A small self-supervised audio encoder (BEST-RQ), trained from scratch: widths [96, 144, 208].
Rows from block 11, named by matrix and row number. Rows with one number belong to one channel. Each number is 500 + 50 x the weight over its row's rms, rounded and kept within 0 to 999. All counts start at 0. Numbers have three digits each. After the name is the row's rms in percent of the matrix's.
# convs0: first width-5 conv (model.blocks.11.convs.0.weight, 144x144x5), inputs 16-31, a 5 kernel for each
# convs1: second width-5 conv (model.blocks.11.convs.1.weight, 144x144x5, transposed), outputs 16-31, a 5 kernel for each
convs0.9 098:431502531466517483502523508465498522491513428556496480497563466480405473569441573507435509506504543518538517475491595427499543458535444489557522513426477501537539523536464449449412548438578507460458459450511478572452524524433478443477505430
convs1.9 099:534507517499534527505499462530544458483474402484439464486501536434576497503577557522393503523544496471493454478525634511471510572543406495505459441503512414369579565528504498480358529485441553442404422489420577416457472510441443507481492534
convs0.10 113:434498602551502506453486521521543632454523378534474421528449576467577488418476490532486467507487581523501567431515569396480529483502507447473481476474464437474482461530508548509337468507486494483512538486551483559504576495476522509498481462
convs1.10 114:599538586506404455481477462527581534537521470512482469475496512544424498542518432453515364528555540453529538533472492592519558463511490423479542546573600474533441372450489523485670496580518458522471509467539523462596577502532541515494506518
convs0.11 100:465536560517446584467456494446446527465532455479529500474495562399478504410406613472373533466459491500450483511519475499555569513449448588453503503491448508589550484505543500487387484469525513449509520531469555430550503422594526408511530424
convs1.11 102:455432450472504502561479506507386454437563551551454548476416486446551482470474566501488514469535552409487456504492612508495523463515433480455460539595496491461465530531514470517509479518604486580434539455408551501479480394576591515471526499
convs0.12 093:482584516448505428499539501580527466499572459534535495446482516557449449553473531526507524469584485493457457484444534577424556512492489529464450497492500474503536474488596574473453499570529523498497536470461542531529400520570522486496553447
convs1.12 093:469646547372541438491436446501492461563526436412503503487518535529438409512510497455393428422575493513568439452528501513425519429482546496469480564497486445580522499540442440459473451560498446410520613510426550568572502524463497452559498489
convs0.13 110:520464491462536458453391511467561507502565448445611633591370397532602523494453568485581456525483595549458456472458467557479430423564508532515463559367527551486530490504438513582473480479540416447501501657461455504575438490497490546576455573
convs1.13 107:508461489502513449504509505437569534500592586526444449451559519457540492519478542620514563483475510567447501515614578409489466501507500506545465418451410463532401429502484522478617504600466523493513556505381615528458515475493526395563455518
convs0.14 093:538602626514487455487524605523432530399560464462467455534522523503563384425458490565501497472508418509454546510437464522532547560484488481503430497463508530539521512497539424475528561478451471567423427512595520556481463550509558503559507500
convs1.14 098:482482483490503554577510462426578463534458487557580519511537453533526467575541489515513487487506465532563485491546472568501542496473523558520424430496477534526432471457506543469502486492460504482451390417521452442384464527517515530637493500
convs0.15 095:556539460431490590515400538510476487448520512458544566490527518428461484482380538550452478472553473525473499551475542457494611417498491441559473494475545549506456535514451550493530393609448525509512506496509523522536510427461422565601543558
convs1.15 092:541514544476557442468584554407415431503495587474540430509481548482444562417512521425550573526482550451491483588517479521435455502480463464629476469494506573496446503496462444498388382534426441527539504392437493446540492489510441460430459542
convs0.16 093:446508476466481585414567505530487544481536459507499482516567495468513482413489432471559521527426524512462455461495446480426462512500383513496541464487556534457553463541503501543525410588520556619555529523467530410510401451519483412456558547
convs1.16 099:436526458448500550574553508484427454477455532454455505459515716566576530428481481517505573575495440519425576537450449504479497552586473535546474554504451424544488554531590510468496437404458438478537411407434405408411486523543464527481449498
convs0.17 092:442581536559475469347486507504511541534344481458433577441537464486514510519483502493499491498509485510467524454474478490388521514565472488594522504475490430520443614496511466430481460448505549465560467510535513557389512470583503469479433540
convs1.17 095:512542522563593431466447492496512520490527490511500514423523518434372437419494494419494475530450469463477551567472542528458472554447535456485478450528407468550599562513482542458565547500492538485534479493520461496523573586484455463506487504
convs0.18 093:490506502473492585478464419599490514456492480610571527440466467489469431418574457460539487543498498490491494475580525493484408452559405537546545519486433477470497485401567453521496638514486544535457527414525467443539480610457512467435501546
convs1.18 096:402464476514474494450595475560527463542493467618524568402586456432495500487448469498393468702463512587481536523519515518505417409506495484477373462553535590594536515472492551494489491516527560497385457518459595599400370463526475527606512406
convs0.19 095:495457515449497480501539477480522520449476516547465565479469539466549631454506470545342430553468471458503504435497451524493470449466451540561567467465520486370557514540548465490495463521600536465545497560499389489525539478460559468510499501
convs1.19 097:506392516472491544449442552465464504507439455591533457441503516427435540425553566525422485492495458471450520502505517588523596480557563513616463374506461480542580429517514544384547483518475621487543470504544467414498402505539449498519459497
convs0.20 092:586446458563447418484475451479506409457535488536469513513454481546501525475466500522470517483529553462492512559520396475379539549524470458502591446483433490522523467540506556512475490475541507423566446484470521415495543477500528463482541481
convs1.20 096:457476442583401610571480455474544485488455534484515470599438488452477462478545440454469509435515448455557577530386430507553527505438480493575525567501511579454490563581609498570540501527532560533407576484531445518487521513588509488465499381
convs0.21 104:444571488419500455473516437524458608494438524518488542512442549550583518452483460494435497499527571557531476473521513526520480517476502516517479532584481468525602498517459465503531461573475392480467473517507472498577444436479473514512459460
convs1.21 104:453497495532420479530456507415529389567565442523478523520497450456542536528475481527464539527504487575450481484510445472557552544542554512463588528493421588539491439571519524435479528401517482481580528461490559479538537578508510461462459505
convs0.22 099:444465516549574500487526489541465507479478534522518478434509396455499489511388522519435562504468486457415523514544451501622548559458544490423536511506489447501502482504466531495490490415530496547444502428539517472518431550557519460586482469
convs1.22 094:498374503517511546432467447519516503438408496433590578446491490483607455542365548471512528555531470521369483519461517438540491530399465538397483513568450519502571478495408516446534488481431588506525416501474547507539453592495506453429564460
convs0.23 094:484568512470458459523532463516479466571534453556530609463546463452445462610525548560495474588450432431431450493550534421596569578447561534561490489443428503544505574419440463504542410526548500504501489492529443511543507539442428396427487449
convs1.23 098:547516443447486551589490382491567374401541510492538437513571566506529544542550544473605546523485441459438513438465559419476522476450508535582562457494478509492526612479457593519520490451481399553508485469453420498517471452517361464452503472
convs0.24 104:417456509490434522483484444500440536576476458447596511467505599478504470484521397542476470545535512561426603424550485527585462477477563429620563523484409511512483498406572413477439467519515589454495408511539513415488489514455501506476567495
convs1.24 103:548526534485566567580572587502526514433500486534522458423496492520568552529560514505547503563457449475424468490530490477520442550475387439526448475430462492454499588453537515425559520535449526562557461507553484369445447538503448513490471422
convs0.25 097:551564518506440477458516449538483471527509500473570465496473462462526491440546421424514463569464496498515402459429628469430515475580512485491443508597495583515419487552464540480579374496398430445440467535582460541459570504521358539457440496
convs1.25 095:561495568432534515520501486554485614472498550381468448489438531532452572439433448479543564493480474423539426548521585536389440525522516511523486566508541582419510418425474554439535442536522538440575434380497528548475493585522472504604487595
convs0.26 094:479489457535511447499408662471461489494431409479567485470523428456546470556487393537429415426480445540537494446500487585563515584496539539424445514447514467459536488543529522505400518506488463517478561550591527438483406448526426502610522578
convs1.26 098:621565500569530518470389526443498596519532553449482486477581481462516476525586480446465533528563523638495504561544527531437493406438401435483582472465431436457476456564484545471505410568465543442481479465510487527521471539428466487452451531
convs0.27 099:422607462462392532472544567538524561570501493556538512424468511491497456465564445471424498530505537564479515445493562521595454495638413567505557503472466484452519584466512474505483514487542421528530429552529521487552537526489488473496449484
convs1.27 099:492577462476434455391433513524545553485522493551546544414560634488495602564540467557509448547439417529528499454520518463549452487588406551533506537463509452517404474493490490455553537498461434525513429448533537467513552498511487525456528507
convs0.28 097:560467576493463474530494446503478471535569503351488564466512477545518461575500432548439401578503538469480481476586517455474453415482495472507514453520504503530457468525536539477434452527495456465537502465490475575567529561497528405577523519
convs1.28 098:436430510475515409523508552449482416507474512519547475520553482476484383463504363487452427516501488469426534442445467590544536438470578423443527475470530566425478515554489419442524511424522467533579516572556566465553471460482553486463536515
convs0.29 097:465524449427398437472490458459500481560534510475469586492614465411521417593528490531536505624499462544564501551444462442532507537422491489592516528530486586491454512530411489533484500491457492608472444452527465490529493540468409473431505529
convs1.29 099:518495483552482478511467465571459449501567579438468523381516562564532482415511512417510481449459466452514487500465473465429507533464488498489504408461458474479428507463548514496469373480496543449505444467588653503441472482518462553589450424
convs0.30 099:531456520463486522460460561474416560488437558492438556416537558564457471565463577505392466512546562428451554527491428584520456517616452542535495440523575440412455460534529473426379469504530547562497450520453420405405479564549616587526459464
convs1.30 104:452528471506489432414548550489443516567503416528487547550496540550522472472499581463423498504534519481531404484450527472492419416731515448511516537532562528517566504530533464508463467440489527486483668588503543512428542552559563511467411441
convs0.31 096:441586508521532350474465534379397503525476498441496505408530461479520444483530366525443446525560467509512472451468509507470513490530448572488452428548539507471454554461465499520482528643472521438453589573520436571479602509606534511513470512
convs1.31 100:597523493505529470448424511512544588539466459449522429441499557544542513486539534464548476514513522491477579419536509499482514498578487548564472538481524471416471533545369485468472537517523446428546539485539539508628489503527436503519406549
convs0.32 101:532548368494485475531554484525548479484459583477477472490465454473590533515537386504480459554511611515495482509545536553537482459396515503527538515522511541474485467498501561572466466478485488532558521520506500490526571478517406463529481533
convs1.32 101:470495478518438492540521419521543490482519482600542570513481485398410494583479465477528446570562497525489451470506509589494477525526479458593520464500582542439491417471526475565522432466491473522549480498475498524630383519526535522475498558
convs0.33 111:571418550525576532579414465455501524564495431392562542534454534490555495440552460388590593508532533523480465562486487565507478488485542551452448489486530427446488464444555490485479449498559487460497463497491516494516418570452559544528441502
convs1.33 115:429482563387488384535518489518486475564435523520451547460514500469546555418479565453443544546483382622423464514423536553494467540502422463517436568554506457584607415510549492474557457487498442486494509529498564535542559512449464563496500528
convs0.34 097:643484457455479431541541539485544473534571472480526523472555503490564452470413503472483403546547506518491539472587550454487504489514455501562530499493562575459536444527489437463382407583518511465451422535504490460526486471540470572485573471
convs1.34 100:579428608479472460516452446470418441417454389454551523605455529593494540456430542472391372489466488492514558416520503477488451467487569479471577548559504548585495439575581538543517442524444465502486454500485491407526507400575483559571490494
convs0.35 103:433463510495497531512464455467438448440586584500504453589449422488485460511461445536520482552537522509523410503501505512546454582460411512529454454425526421504593589484604541454558465417458467547495553568392486545504492522532397517489469508
convs1.35 103:585490413507533532529494522519406506522544566579459524513471486434396468534418495495567494525548432534469530465522497522560448409488444494571546530519456492512528551522573486421495525486518457509487575564447533476449434521533364569489459505
convs0.36 110:441583533468419503461383492551470554519489482574482478392501437424492620423511500445515509457592495517473470482476534503629398496614395508481491492552463491484495508633429483529494527414500528428455492452490481514547517514498485487597485489
convs1.36 100:498576507532470486481515506521468483420434495542489572413550492363450634422535511515504494474549486476512496411493501543520460537597415438588553532584507519443487486534460489483434505472500490503459558559463469567478428470556564538434503514
convs0.37 094:455447511531515553462465532522594483452488462528465474460564503467627502498538601394472484615594587449413510503548563566373472407499528480474524471529598450532513506520520463436398504444420488523522481504501498499476547473529543598445482436
convs1.37 101:457531450521544451517514516499499491532420416537515614548548501491459447485429457499336435493483460504578433511410482475481505455528530502427461503506516509522489451461627540569471550527472509511521566530536432513509459449531494489462451491
convs0.38 106:573480579600419495444474517449440418457501526546525584542431443478524552449563477527479528501592450552498484490540595476419590478449481515489459531418454476452559462464451502524460542456545502478486608593482473431459513411467504435544517498
convs1.38 104:453607574560549503535503482434501446499458553497579445498491453558503447442467461450489584483600437525547481564454512570390501497462519430457429533442457448511499518440524551621602456467372511537461532510482494503556412498456484551455545554
convs0.39 102:511552502490523484513504578504506493585479449474554466469462558502494525530500542482530498489440409477564500496472450501444500454449521556411454505483389609518463493449537418472480543509460572438533508447505483530452527499502499548504467496
convs1.39 106:432515553439493489499556442495493562523514581555524524449550464480512486493492501482478499644581486468477394417464400476562521516408400521577497517574498501440431510441409579596513531512477506479497553572480454481521377435517430467542520550
convs0.40 104:546501526520402554486481499449507512601512589553476492612517542454459497515470490434451469479556504541553574494487466539578575463413470443508492487484468443551644438521612533511479487502494530436447478466436496481543516481464551503486504477
convs1.40 098:506513523638496533459478581398504424463478551508466440500486537503588489469422613502491421440469510497564428509527490501554568547473435445539530454587510440428564488492546483463485436445509487446574558493536551481663577444558505470536468552
convs0.41 096:500559494512551464503459484564492477473506557365583523443368437450587494406493505439456435477515527515467585469504468512476463576533564412554484473554485548512501555445493486499427488416469486466432414447489539521525474471532378501465517462
convs1.41 095:583481543429486473510510538466560546504492523444575555557509552475488490567601495565474466567514412454611439498440507475553558449501538415521508518555490530507487538424637510624477472506446575510473469465461523501518483503452452454457621510
convs0.42 098:487421467492476493411467543564525464543582552482507508432578516549540527563479496514352510514443416501485529521421556432578552551533404499480487499528544474502419429554475620530579506516538408463540465440487502481467445450422424431492466458
convs1.42 098:439454551648536486439543581563481473455500515532486496392504485456567533482485508473411547500560488541512575543521473405500430529494418470453551476590533506494600602503456504466452481426406472457511462539486536539519437523495455512473534632
convs0.43 101:549530486445436500550468454543581427444472533473465480526465499462417494501521418414530480430523519564561550434521576546550533453480452510500489478466386525515486508432593501418481526500401525598469469476503548548421417544534532416520530476
convs1.43 101:536512526512381480557540470523509440565538476544501561537461495476476559389473440558521480560573519396608504428474572557565534480573475554463472537489457514580495511370564486514486452534608603546483466507413497501549412502528480446460508400
convs0.44 097:518590623515453525518456498494471511602403549554524510469591480441492551432598497358468484459534560500552454591418561493558580490471457585538534517509468603535420497613519457494493558446497471544430522450499460513543499509566534466440459447
convs1.44 103:456543453506500527504530548544501662469536522624511527478524464438592557426482496613499442523474478554504526487479434467542595528495353502428447518438503533426427539560501506470347519517519545571514520459492500486501575487482590504552506392
convs0.45 101:505516470428471556552563442592547463527676496497535454561444480512501497504596464416514414460488454542482462493550536560485560581443557537553441500471464504507465486465519529574442457564450424523497468538553437491458427620381514540559468561
convs1.45 100:477561617492448500503519432536490413479479554510498496484465472554555557505463426570556399471478454496534513426508441519530504489459615503524539481464487473524561574510498457486515467540567527550521519386483509537485480657486509581487525549
convs0.46 099:560482461459546485512483529505492450477514458391469508570513439457543515502508432529469474602491459477610481450472464569499564521479466510509487537460523483503459499353520445526585523552543495473511582500575490501476521529551362462442455572
convs1.46 102:435518504558488492428477441496483476485583386517552547469522466473515420511482435468484469551493525475515525538630488505543489540503433468441593494478537540448500498473558589533598479576556539582554451477490487488419551454556586491513559571
convs0.47 102:531550461499472433505486536571496505454524487510546526491437487554462406408484411451505465447521535509561431521507475651525519559443525488579506491480513512571565481502455462501497449482545552545505440514471438530455507510456424455461522513
convs1.47 110:527555522506503462437526549607528556502528469500562446449442490535521435477540478536521470465415443497471442521489519571575486505472424422588480463512512454459500502523445496494458538490512594572539579492452454504430461460487475419497498511
convs0.48 102:491488489440485564548462474546441475581500571555564569540564461502453559498475534378541476457476577485496522510569520537466570523493458530448556495436484453540467452522450512577438451465523574510543487494491537584497496455478547459580529508
convs1.48 102:617493489505429475404436477548430414437437475446553458529463499556525608462410519558492470469491488551554540587407466378536474442460523460457377451464538565487521482558524455596491520508471534475398574571439479519460454551460534514487655448
convs0.49 099:564469514495483429456485481584668498536527460462537527607481436536506414598425511562507542446521499542435427531540502553519529519476531477549531497494447560444411487549506476515495494543455457463554532457542414568539469558457524476448523500
convs1.49 099:620492542449445435529470451637544474457480448472435491457478441493466523604494521483504514531556511585540463405504507440553542552464473553497400444575502612476484486466485480523466474583513480526557576580493500513562528542524518506538551497
convs0.50 098:621424420553619533487475441493527525512568553538507544519395458529493444474487458457505501549486517517496470513543499529526496475402489498568497567475513429514517518504458553516565606447532551483522456500421494437487575473548463511508491507
convs1.50 097:437453508522397475548528470406524437424555566491569440382439440590609471541516553570531459499522466532462506522442481540531535523532475457464508433436483460464515482482521499553437454510397553493592537512432492546529448538612596484493463553
convs0.51 095:431529406590424657543444546517530533510495483510505512538451491579560446506482524417454525535532492484510470515574523507494576517508608504494492482497466401507538445574487441605398449519531548512444524544418506429444495466633424397472508510
convs1.51 096:502544557501517502503604565530493541483425521671451472469480547520529585553497590451599482487453553429518561627482511549481478522487468464428514489463495422432479540576492515467488572510533483577518637506502627551464405460507552526446556573
convs0.52 133:550489487425562502512407473433445540506476539409436450451568618503560541569483491540436515531477465549491563530571425456422421420539468491461595541488506403444482533467533408464484607513520472481511595468472587502525492459450510480487516400
convs1.52 154:576553486488471527502518489392496487554600516563467465408414467512570505570538546519564540482426425480375507471462465496535470540487402518538528524492583545574546490473494498441442467479464520522456541526484545442482449444494405380499487487
convs0.53 106:540504500439525445478452489562419486434546562591434533486454433497472486524488522451459512519531463557429448513555486569415582450429447511498514515613549508483488462518464516578440481562447564523532514444544447503511520523546535459423485510
convs1.53 103:438545509515493449538532481509454451516545509555492456566477440553479516604468509518407453557488518482381532530518475537492552407462545451425482507521479570519473485544447485538521438490550542460467538509453502465482438496501514505556471484
convs0.54 098:562474448531436466511475544462550502431471549474476523531457450454492376583409448469451514417466487436514625463520464568618594438467515536534468492517487448575437517463564454567409438488484511495471424527558479389519424476540418466504512425
convs1.54 098:575498473537497587556411542442522518530459496503500486484515399446568525535462537515485551471476482447543454479595536432432611554505444483495470457463504484501490472595489427584300474503527426523550534427468485480552579575520502522464535545
convs0.55 097:510555481527558484516504542564441469520585471428453565521515616473447536466433478617487438461487492472456548480468498540478520601528490522509504503442490486529498489505479467502472473434473531454493426407434430528472444523460576491518486451
convs1.55 096:425564425566503490575503561558503422499527507514488488528470473414511609367535458460513603541456459459458576496495520419439487499474554512513395520461518544457462523535477436513527462491489543492544467529578497491464583500569577454483447462
convs0.56 108:503516523506505528481415573466535432492512433549459559543471418476550493482535447485540417636518565488506530495476605405592549503554468478549590487514439507459514599468464456542518480480552506420466477417596463409489530550428502474433529545
convs1.56 102:510475519583492471501491550477586522522517418577440553553492496513493535503517503453560461559456512417507528514549507421531519540526432524547470481468480491623554538551507515524441555494507502440435570535494460515548447581506496476440451521
convs0.57 119:548467482515486480576419556470538442541558441518532490452559458476432484444531529441485429552436547527489403611472548544537443487573478497577480517498466463468486488511523447521439414542496518423530487461509518467522490525488526383528608412
convs1.57 103:479537530422536517501500495520549479473505478468570571432542479540493535475552563523553421542503454528423384560519428543474522544608481460598452519472534503508512518496536531500551466418428534444398493461508513561520511503501560461475611488
convs0.58 101:529468510485552445542475548442499497536481455493513469512522452538496521485491521530538485411462478514470527498489460522516512524580419437529516537587462459522500491496419498482524508477483511570454512562494471488549477576524515492485454481
convs1.58 105:490507568653570528508544546535439420521464442512442520487507517457443490542476532548592550543535532538451549454521579517551540463572511588543580585449451498547514525626528617529458490475469578588501444543469539553455384477536532552502517575
convs0.59 097:485517559524463568443538488460455572436473477528475526388609519546452485455469536422478450589545504491580459527473586434433450459517567581417499599395436541478543545462514547493516501480426469542429486542564657456491570511386463554437497461
convs1.59 096:470518484502523527324446423482551534524451474418518547437583548475536534490487510543470530546573598454468469461417547494458441519522588596462431483433489522489490587453527480467529485490513567482395390438554610545496443525451493517534509497
convs0.60 099:495457452433494428493536540496517502484491473508459508498426463558458529454534494495540441531474510497546542477599492493473558420545389383469522522519531497510469450486474501545491458443475430518419510407500470417466535447525526556533449524
convs1.60 099:405493501510531521446524501547584503400575517472495529510479570530542380535524494447433440492482490401500512435408460512557556500514534566488467415544499415526498391544468547509447510470455333488487506479476456542571501502465468526470453465
convs0.61 097:418535419500415506465518482531523493511581443526557496537403449562466534601447543458544531454523520486517469490499426552547555547548488496465453538449511496483558444490477490547461475471486381490489550533595485545500475562408442558460488532
convs1.61 098:455556499458475450484576546445579497386542529496478485503531454517557424506521463573459571540545552549600533503517446580479513474417394498450470606382508451457558492557482464524476514418514388507550507446513539491432449460414474487421402548
convs0.62 107:497469502464543556466474521467482475557523536481531481521379489493446413533541480512506453524511471469544584424492527505451525573485453565396508523492528536526593458598426527481524558502435537503467535445465488532452538472516489506522489499
convs1.62 098:430543511436512526499524502483474460479478474515603485633412489551499457489514543526468420489433561482496513376480538542519478480524615490551484539532552519477479508524516528516486400508598518506499501551479458514569468497548493454415495584
convs0.63 091:493555548521500445529482489488574494499494428418536434688516437473532562628601462496472517531490523600406535452545499513478488466481548480548471475392537457494438516430588463550474472524473518542580494473543476474500446566518556577451453524
convs1.63 092:621448529502555514476469515559591573492514498510471432524538500497460502500568548461534503526490486651533474494549501531449460524490510489554535533530495567570402584441502385492559548555524495505568494519412530464486552446544489523545455493
convs0.64 107:507473533479468458443581486527446461529533516548511481473468501400438418589488487458419484462455588524384479515513502489495550473498499556439593447463551502524495502546425551546421521449518559477498471502378624505430507534567466427527492557
convs1.64 103:460565489579482497487485529557469452476461479568558544452535502493489484463484465487499559526596430481497509533519496490491591497499484497491484429440569535537498501596493511537452593485408503458395539591458553583401448549490424508534463499
convs0.65 104:517460507487524524480548526469489485577548590487528481434554444455462462554466492437436507540484507582493514440480483490550440495500488448574501594533475491484506405501485426500537513454443492532454554487355615439569536490431475518471462468
convs1.65 099:518531519548499542508422546431420487512527550485553600424485507467541530543399500528431521558485494589480569462504559558606521481542483493503494540509456548447451474515434517542535522545546507462461594524379576475529509505461506574478466439
convs0.66 100:447470598482527435511457621571428541552515474482465491557407490496518553445549420502544406415530523508559443416521492505470518557478526485486468621505464425518444485480590537459539506456514511520521501490450476544509503427554409485453493578
convs1.66 096:389505462525528457513462521534453511525536488437401480490467524525521526559632444528456345430562480512497459464438464478494445481497560395476547493529546509555572430464530462463574453522473506516558500486499550597556499540573398573481476541
convs0.67 101:498512513495385502414543583498491470403486459500528511584652455487529498513495514492453521525526521488475434521489429576459668522562402524488461540500488458508496518471548494475512497507400593512479570460414528484560437475498515527529459516
convs1.67 100:540507447497461530428437552462424515548486492435538544484513552542448459555583504523454605442532526474378490483491383556442489474459514512526530530517470547507452545449598482497480455536481507480424582512449520418531509474490519472409472523
convs0.68 096:446531437548522493493586503516528502488396551459478452480457508524574442424466559573477511470513497605504527458441504479512491497464525561522460436513514514480545456624489506495429520504546591463551520527473505501560538414451547510501533465
convs1.68 096:424461422558451471531487502480493500392412446500458549485439568554475478476512434481517546410527526520491428517591494514604499549532462449466510434392487466501548488589583518546447561555524613571523469478497448497483413459522535497507540430
convs0.69 093:444515500506460548513487446551553496488537481523462576486441453441468620538469512451477457513503476461478585498443533577388462457485611471496387480448441520514495521410554447501459494440427519567460434459556548534466502490374441558513448502
convs1.69 091:527515532504535469482551494458491499492522442630488451450527532450480451487486476433438530473522522481482453514542587513435442511493565482485482565472487501549606534568516470542458417480528583510501445516627588465467498523493543604509476481
convs0.70 093:441507545482552626553454420540517371507604526502511569470548445532551383500480530416517486491503528481560405477422510434590505540544525458567490486542427502554461554586539528478449491410562513439469403588497513487462488413464441542465528483
convs1.70 095:471493462498478477458522496449576433535587540511469454458514608512510515481579484523511502476516554588618505531474589531572502439436550461491502510570554496527492540529496470398469575443429467494552332447490555554449451426417541495483578536
convs0.71 093:469533452569430507519502537463562506552566473506548496453496496476447461586549484477457532674582597595444506563554406649511504483623485384530457466451504473451543460475434489482534419504565543484481444452476413473435451477541449522489456514
convs1.71 095:521469503488473475556486522479534541427472442434568529493562514583559550493511446578527529617445496378451514507550441543484509516498444514549532567535515454550555465485499551509530491483388388564535377406446432415567483573527435499555497551
convs0.72 100:520450534551470486536492520397556486484466528503527438507569584397475531500424475522441484510509558520520460599525542456471501450493512490503530504535428477427463519471427438584484498561546476560411480489504499485444502468536470439519487515
convs1.72 095:462471468513483610554488444569578468524582557465490450514477489421514574467543417540501539570501515555460559519488545475440541556437472524457517422561412479523520482442505473471548501515512475557500562510471537461497511568476525526457508457
convs0.73 098:507489477449476465483471552433509448488547517522528492450543590403424421492522474465494545537490554526536516535504579508438432608592452361534438511422434445476485468441466527598480510454507523564627504494518439454507443545368459481518493514
convs1.73 093:461459493476495531534504412509598487443537484564407517507462519463481449552507456578554525543511526513503518578450531499502456390571532470511468565493533493545540496465477502499527458492454503499580496533590502463453430489474580484528446579
convs0.74 100:501497538503537474494434523436439604497591487455546547412591470455455465436499544506410420574545533439476501551419528521546523517487371520578520457456475504468494508515483513492458515468490499454485551434546546477542481443527467588540450403
convs1.74 098:440487525452538489507507621453471474470465639480638450417581516455478534476538509470377550548494481470564462461514468503618504554516584539480519475475451555471513613554523560501598519594499462496435540540445513480536495555479501539391501498
convs0.75 106:496491492517426529508469537534495508411486420560649438456465509486469451467480504470481689580510556490494447527437600523407527549576539501501497536530492533541467546627548434460491500479461450498471530493440502413515458535591589459442554469
convs1.75 104:484532524561533465402510507465491462534528514436620503359504519566549469434489505550513600537535510523499416437539453500456468449513497519473470458480453505472496555554497581470431481536467549516536525551481522433498490458512509457576520426
convs0.76 099:479578477482498520513434505493523430525452566440508501513564480412520549414543524503483466486538456504602457500403455542542480644513583541454484483565519532503485516495467554510486509519429530528567504610606467513457534504515441522502492579
convs1.76 098:481546446521508400495487510484512469485539513507486540503507530566530588535495498541562400495447562517551510543483538552491394467481571528500546435648506472461554471554477474464474397471520536389447413440571514518445506521610487473524432464
convs0.77 105:514547458585462437572511498471536483540540492547471560470588482432497504485477480495519526526515566373530535438538579483524500546466464536476527537475445460417535500468539479526449429443523431526548563457502463506476444555418606471535444491
convs1.77 099:422573466502513438524494476567479433463518503490537519497527540512567515505452482533461534512508482509538624448469523483530531448547469509402529459466463467529508486502535510594522503571543495586527533586513439427610537589455592407508534502
convs0.78 094:470467576460503528440524555550461530447449498402463465464562446489543445483522521501489524576556592523442445475474539497556437534526422475458473434506517558427512413518563527499547482443463490585444539537427434501478488499484411474494536472
convs1.78 098:515458539495576547509470458485454473425498551483497533522406530395491552484487506506550507474542477441466480472440611566513490495556398480462469388519462491481486500511505533439581463458526545527587637482603554510460475510491499532427520482
convs0.79 097:446440468487493510487485557537502506485431500477510545476582539469552401520470452508520486461419421531539482598442456471514513454461532500589546543475465533406469504528481554494483487459587441555571542464525499457517522632530480492457621487
convs1.79 097:541516457371513468437438444529576551515533424619530514593509514531482494485584500526460493515454431465450528432610519461439517498407517486518516472517482472507516392502503499515464494511473570555506464472553514564605499593440608470501532474
convs0.80 096:542414498588444538588487460519582533485519455546440567521468459485417458551419551480510452417471461462665538559603527615426524554505499545488458438480505483456502537584614409468430514464568497547524453488557520530503490537416504495509632490
convs1.80 100:435472481472476577547559462539471502498446413580568494604471476522543488514520429468539467409564550426592521446462536499601524474608498569438507445505480427514589383538530482444436472478541460515488477494482523550452570489491494440410498478
convs0.81 113:542577487576521516490522522503496484457562512505541497424474516570408499488400515531361485500520476564484491533521561502484559505484500498496498519486440514521518450459602469408542372537397511538472464490540458509531493540516516518542523501
convs1.81 103:449468482465495507515510482555499398532504533488478500500520548619584397464524580513425539411541420616475534506424489497462554504506580406517501454489466445422515506441565541484643410551441477501504511520455469454478485490434584529532494518
convs0.82 108:504510516478480457485478421433517530511510475540497490530567489511499545473595556527448440537433504437498569531545499484499439488493486596386423420445596523478464471471572514524520496503419396552505596466533487503550506543483483484478590482
convs1.82 105:472491529451461555461424462441503495500455503389450448444425620581496501467423463571500493507463483471511462422532538518464556529578587505526498608612473467584459474496504342479420362482469477541530495567593501508474528505568467481507549601
convs0.83 087:430443514499569485519487525532505426488425522515558500481487544478537318603492538439486496430534505543488537523509509481508478470506485540500554421534530495557476519560437614491513494437453640511480459466491478482428426524674534525563547529
convs1.83 095:475514454458579518537443483479489637515568502505535502511550509512442498546489499486538468492539518552530400435478538562502598519496540546551573511545437484476419534518453455417499496435498515545472581537630557468421582510476567510550484515
convs0.84 107:599461494584443462474491491492457462407520580528459444596482554445474498554440584549525499422452488501496516440436446561513595557503443540507475423481560464522494496508417430605523463576536462468581578459504474475506495523505567527543564471
convs1.84 106:434438496574473552592552536537496418466463383482448420518487510567503564611507601551467520526535470501514427594532529516457519534526539442524534506516553488465481444389442530466472483482458443442495558532555480498468512448533578521456473415
convs0.85 101:555577534418491470596577434554473518607609401489534523535435507474397538631501541522510430411481537538439495446606514476398451495477489509501464432514510471463538428542456429544543514477435563459522470536374507515504542494527477472439610594
convs1.85 098:490361440487447505434504592593597470465482522501434464455473445487584573520533432504507512501452520560564513452528491460430449441540422431544535443471550447462532600541556432482520519526587537531518395460472460496493430440457518476506499415
convs0.86 095:647493370454501532560501422531421503473533555499456523433453461514511539483477465518452437485516477473429454620586481535522522481440514581502423475569561519555453376421609516552463506510448497493480454459480456554502515511468409601528471508
convs1.86 099:481485592516439499512606486489557508565500534609485526480481474486521451505493497411515401584443557568424449466464579630497449458486542547488552464550600553443435467512520514507532481514490596535406488457426473515468517465519453499508484630
convs0.87 102:559514483570518407527522620445509453492496497535538475582504464434515568450491619455399530423549431540548458481523450554555498430493509503578480393522500509469457495504601452446451569416484544490452521537532530540493538540418546475583493554
convs1.87 097:480427494576462432504490534488503457478470541532491546480463564385421399455506528619525530528510489459514450576440519558472494575488503567489513428461519594486529539589549535455504546415586504462499480401453542562523465563425557465502468503
convs0.88 106:475481536498499502442403549591498462530554424490513524480474447401504538534475584615457519474554558432515482491607563524433528505479460457442436474511500472568550414468475524507543510477484484455548614565523442463448557454453474477440485584
convs1.88 110:478486496497443436504445488447525500560503487515442503542503528556517473503524565523449470428480476569536455577515473494622563542458480542482538562489502469495510496439512481460560479418476457494531465471578487565480539512493505439476483498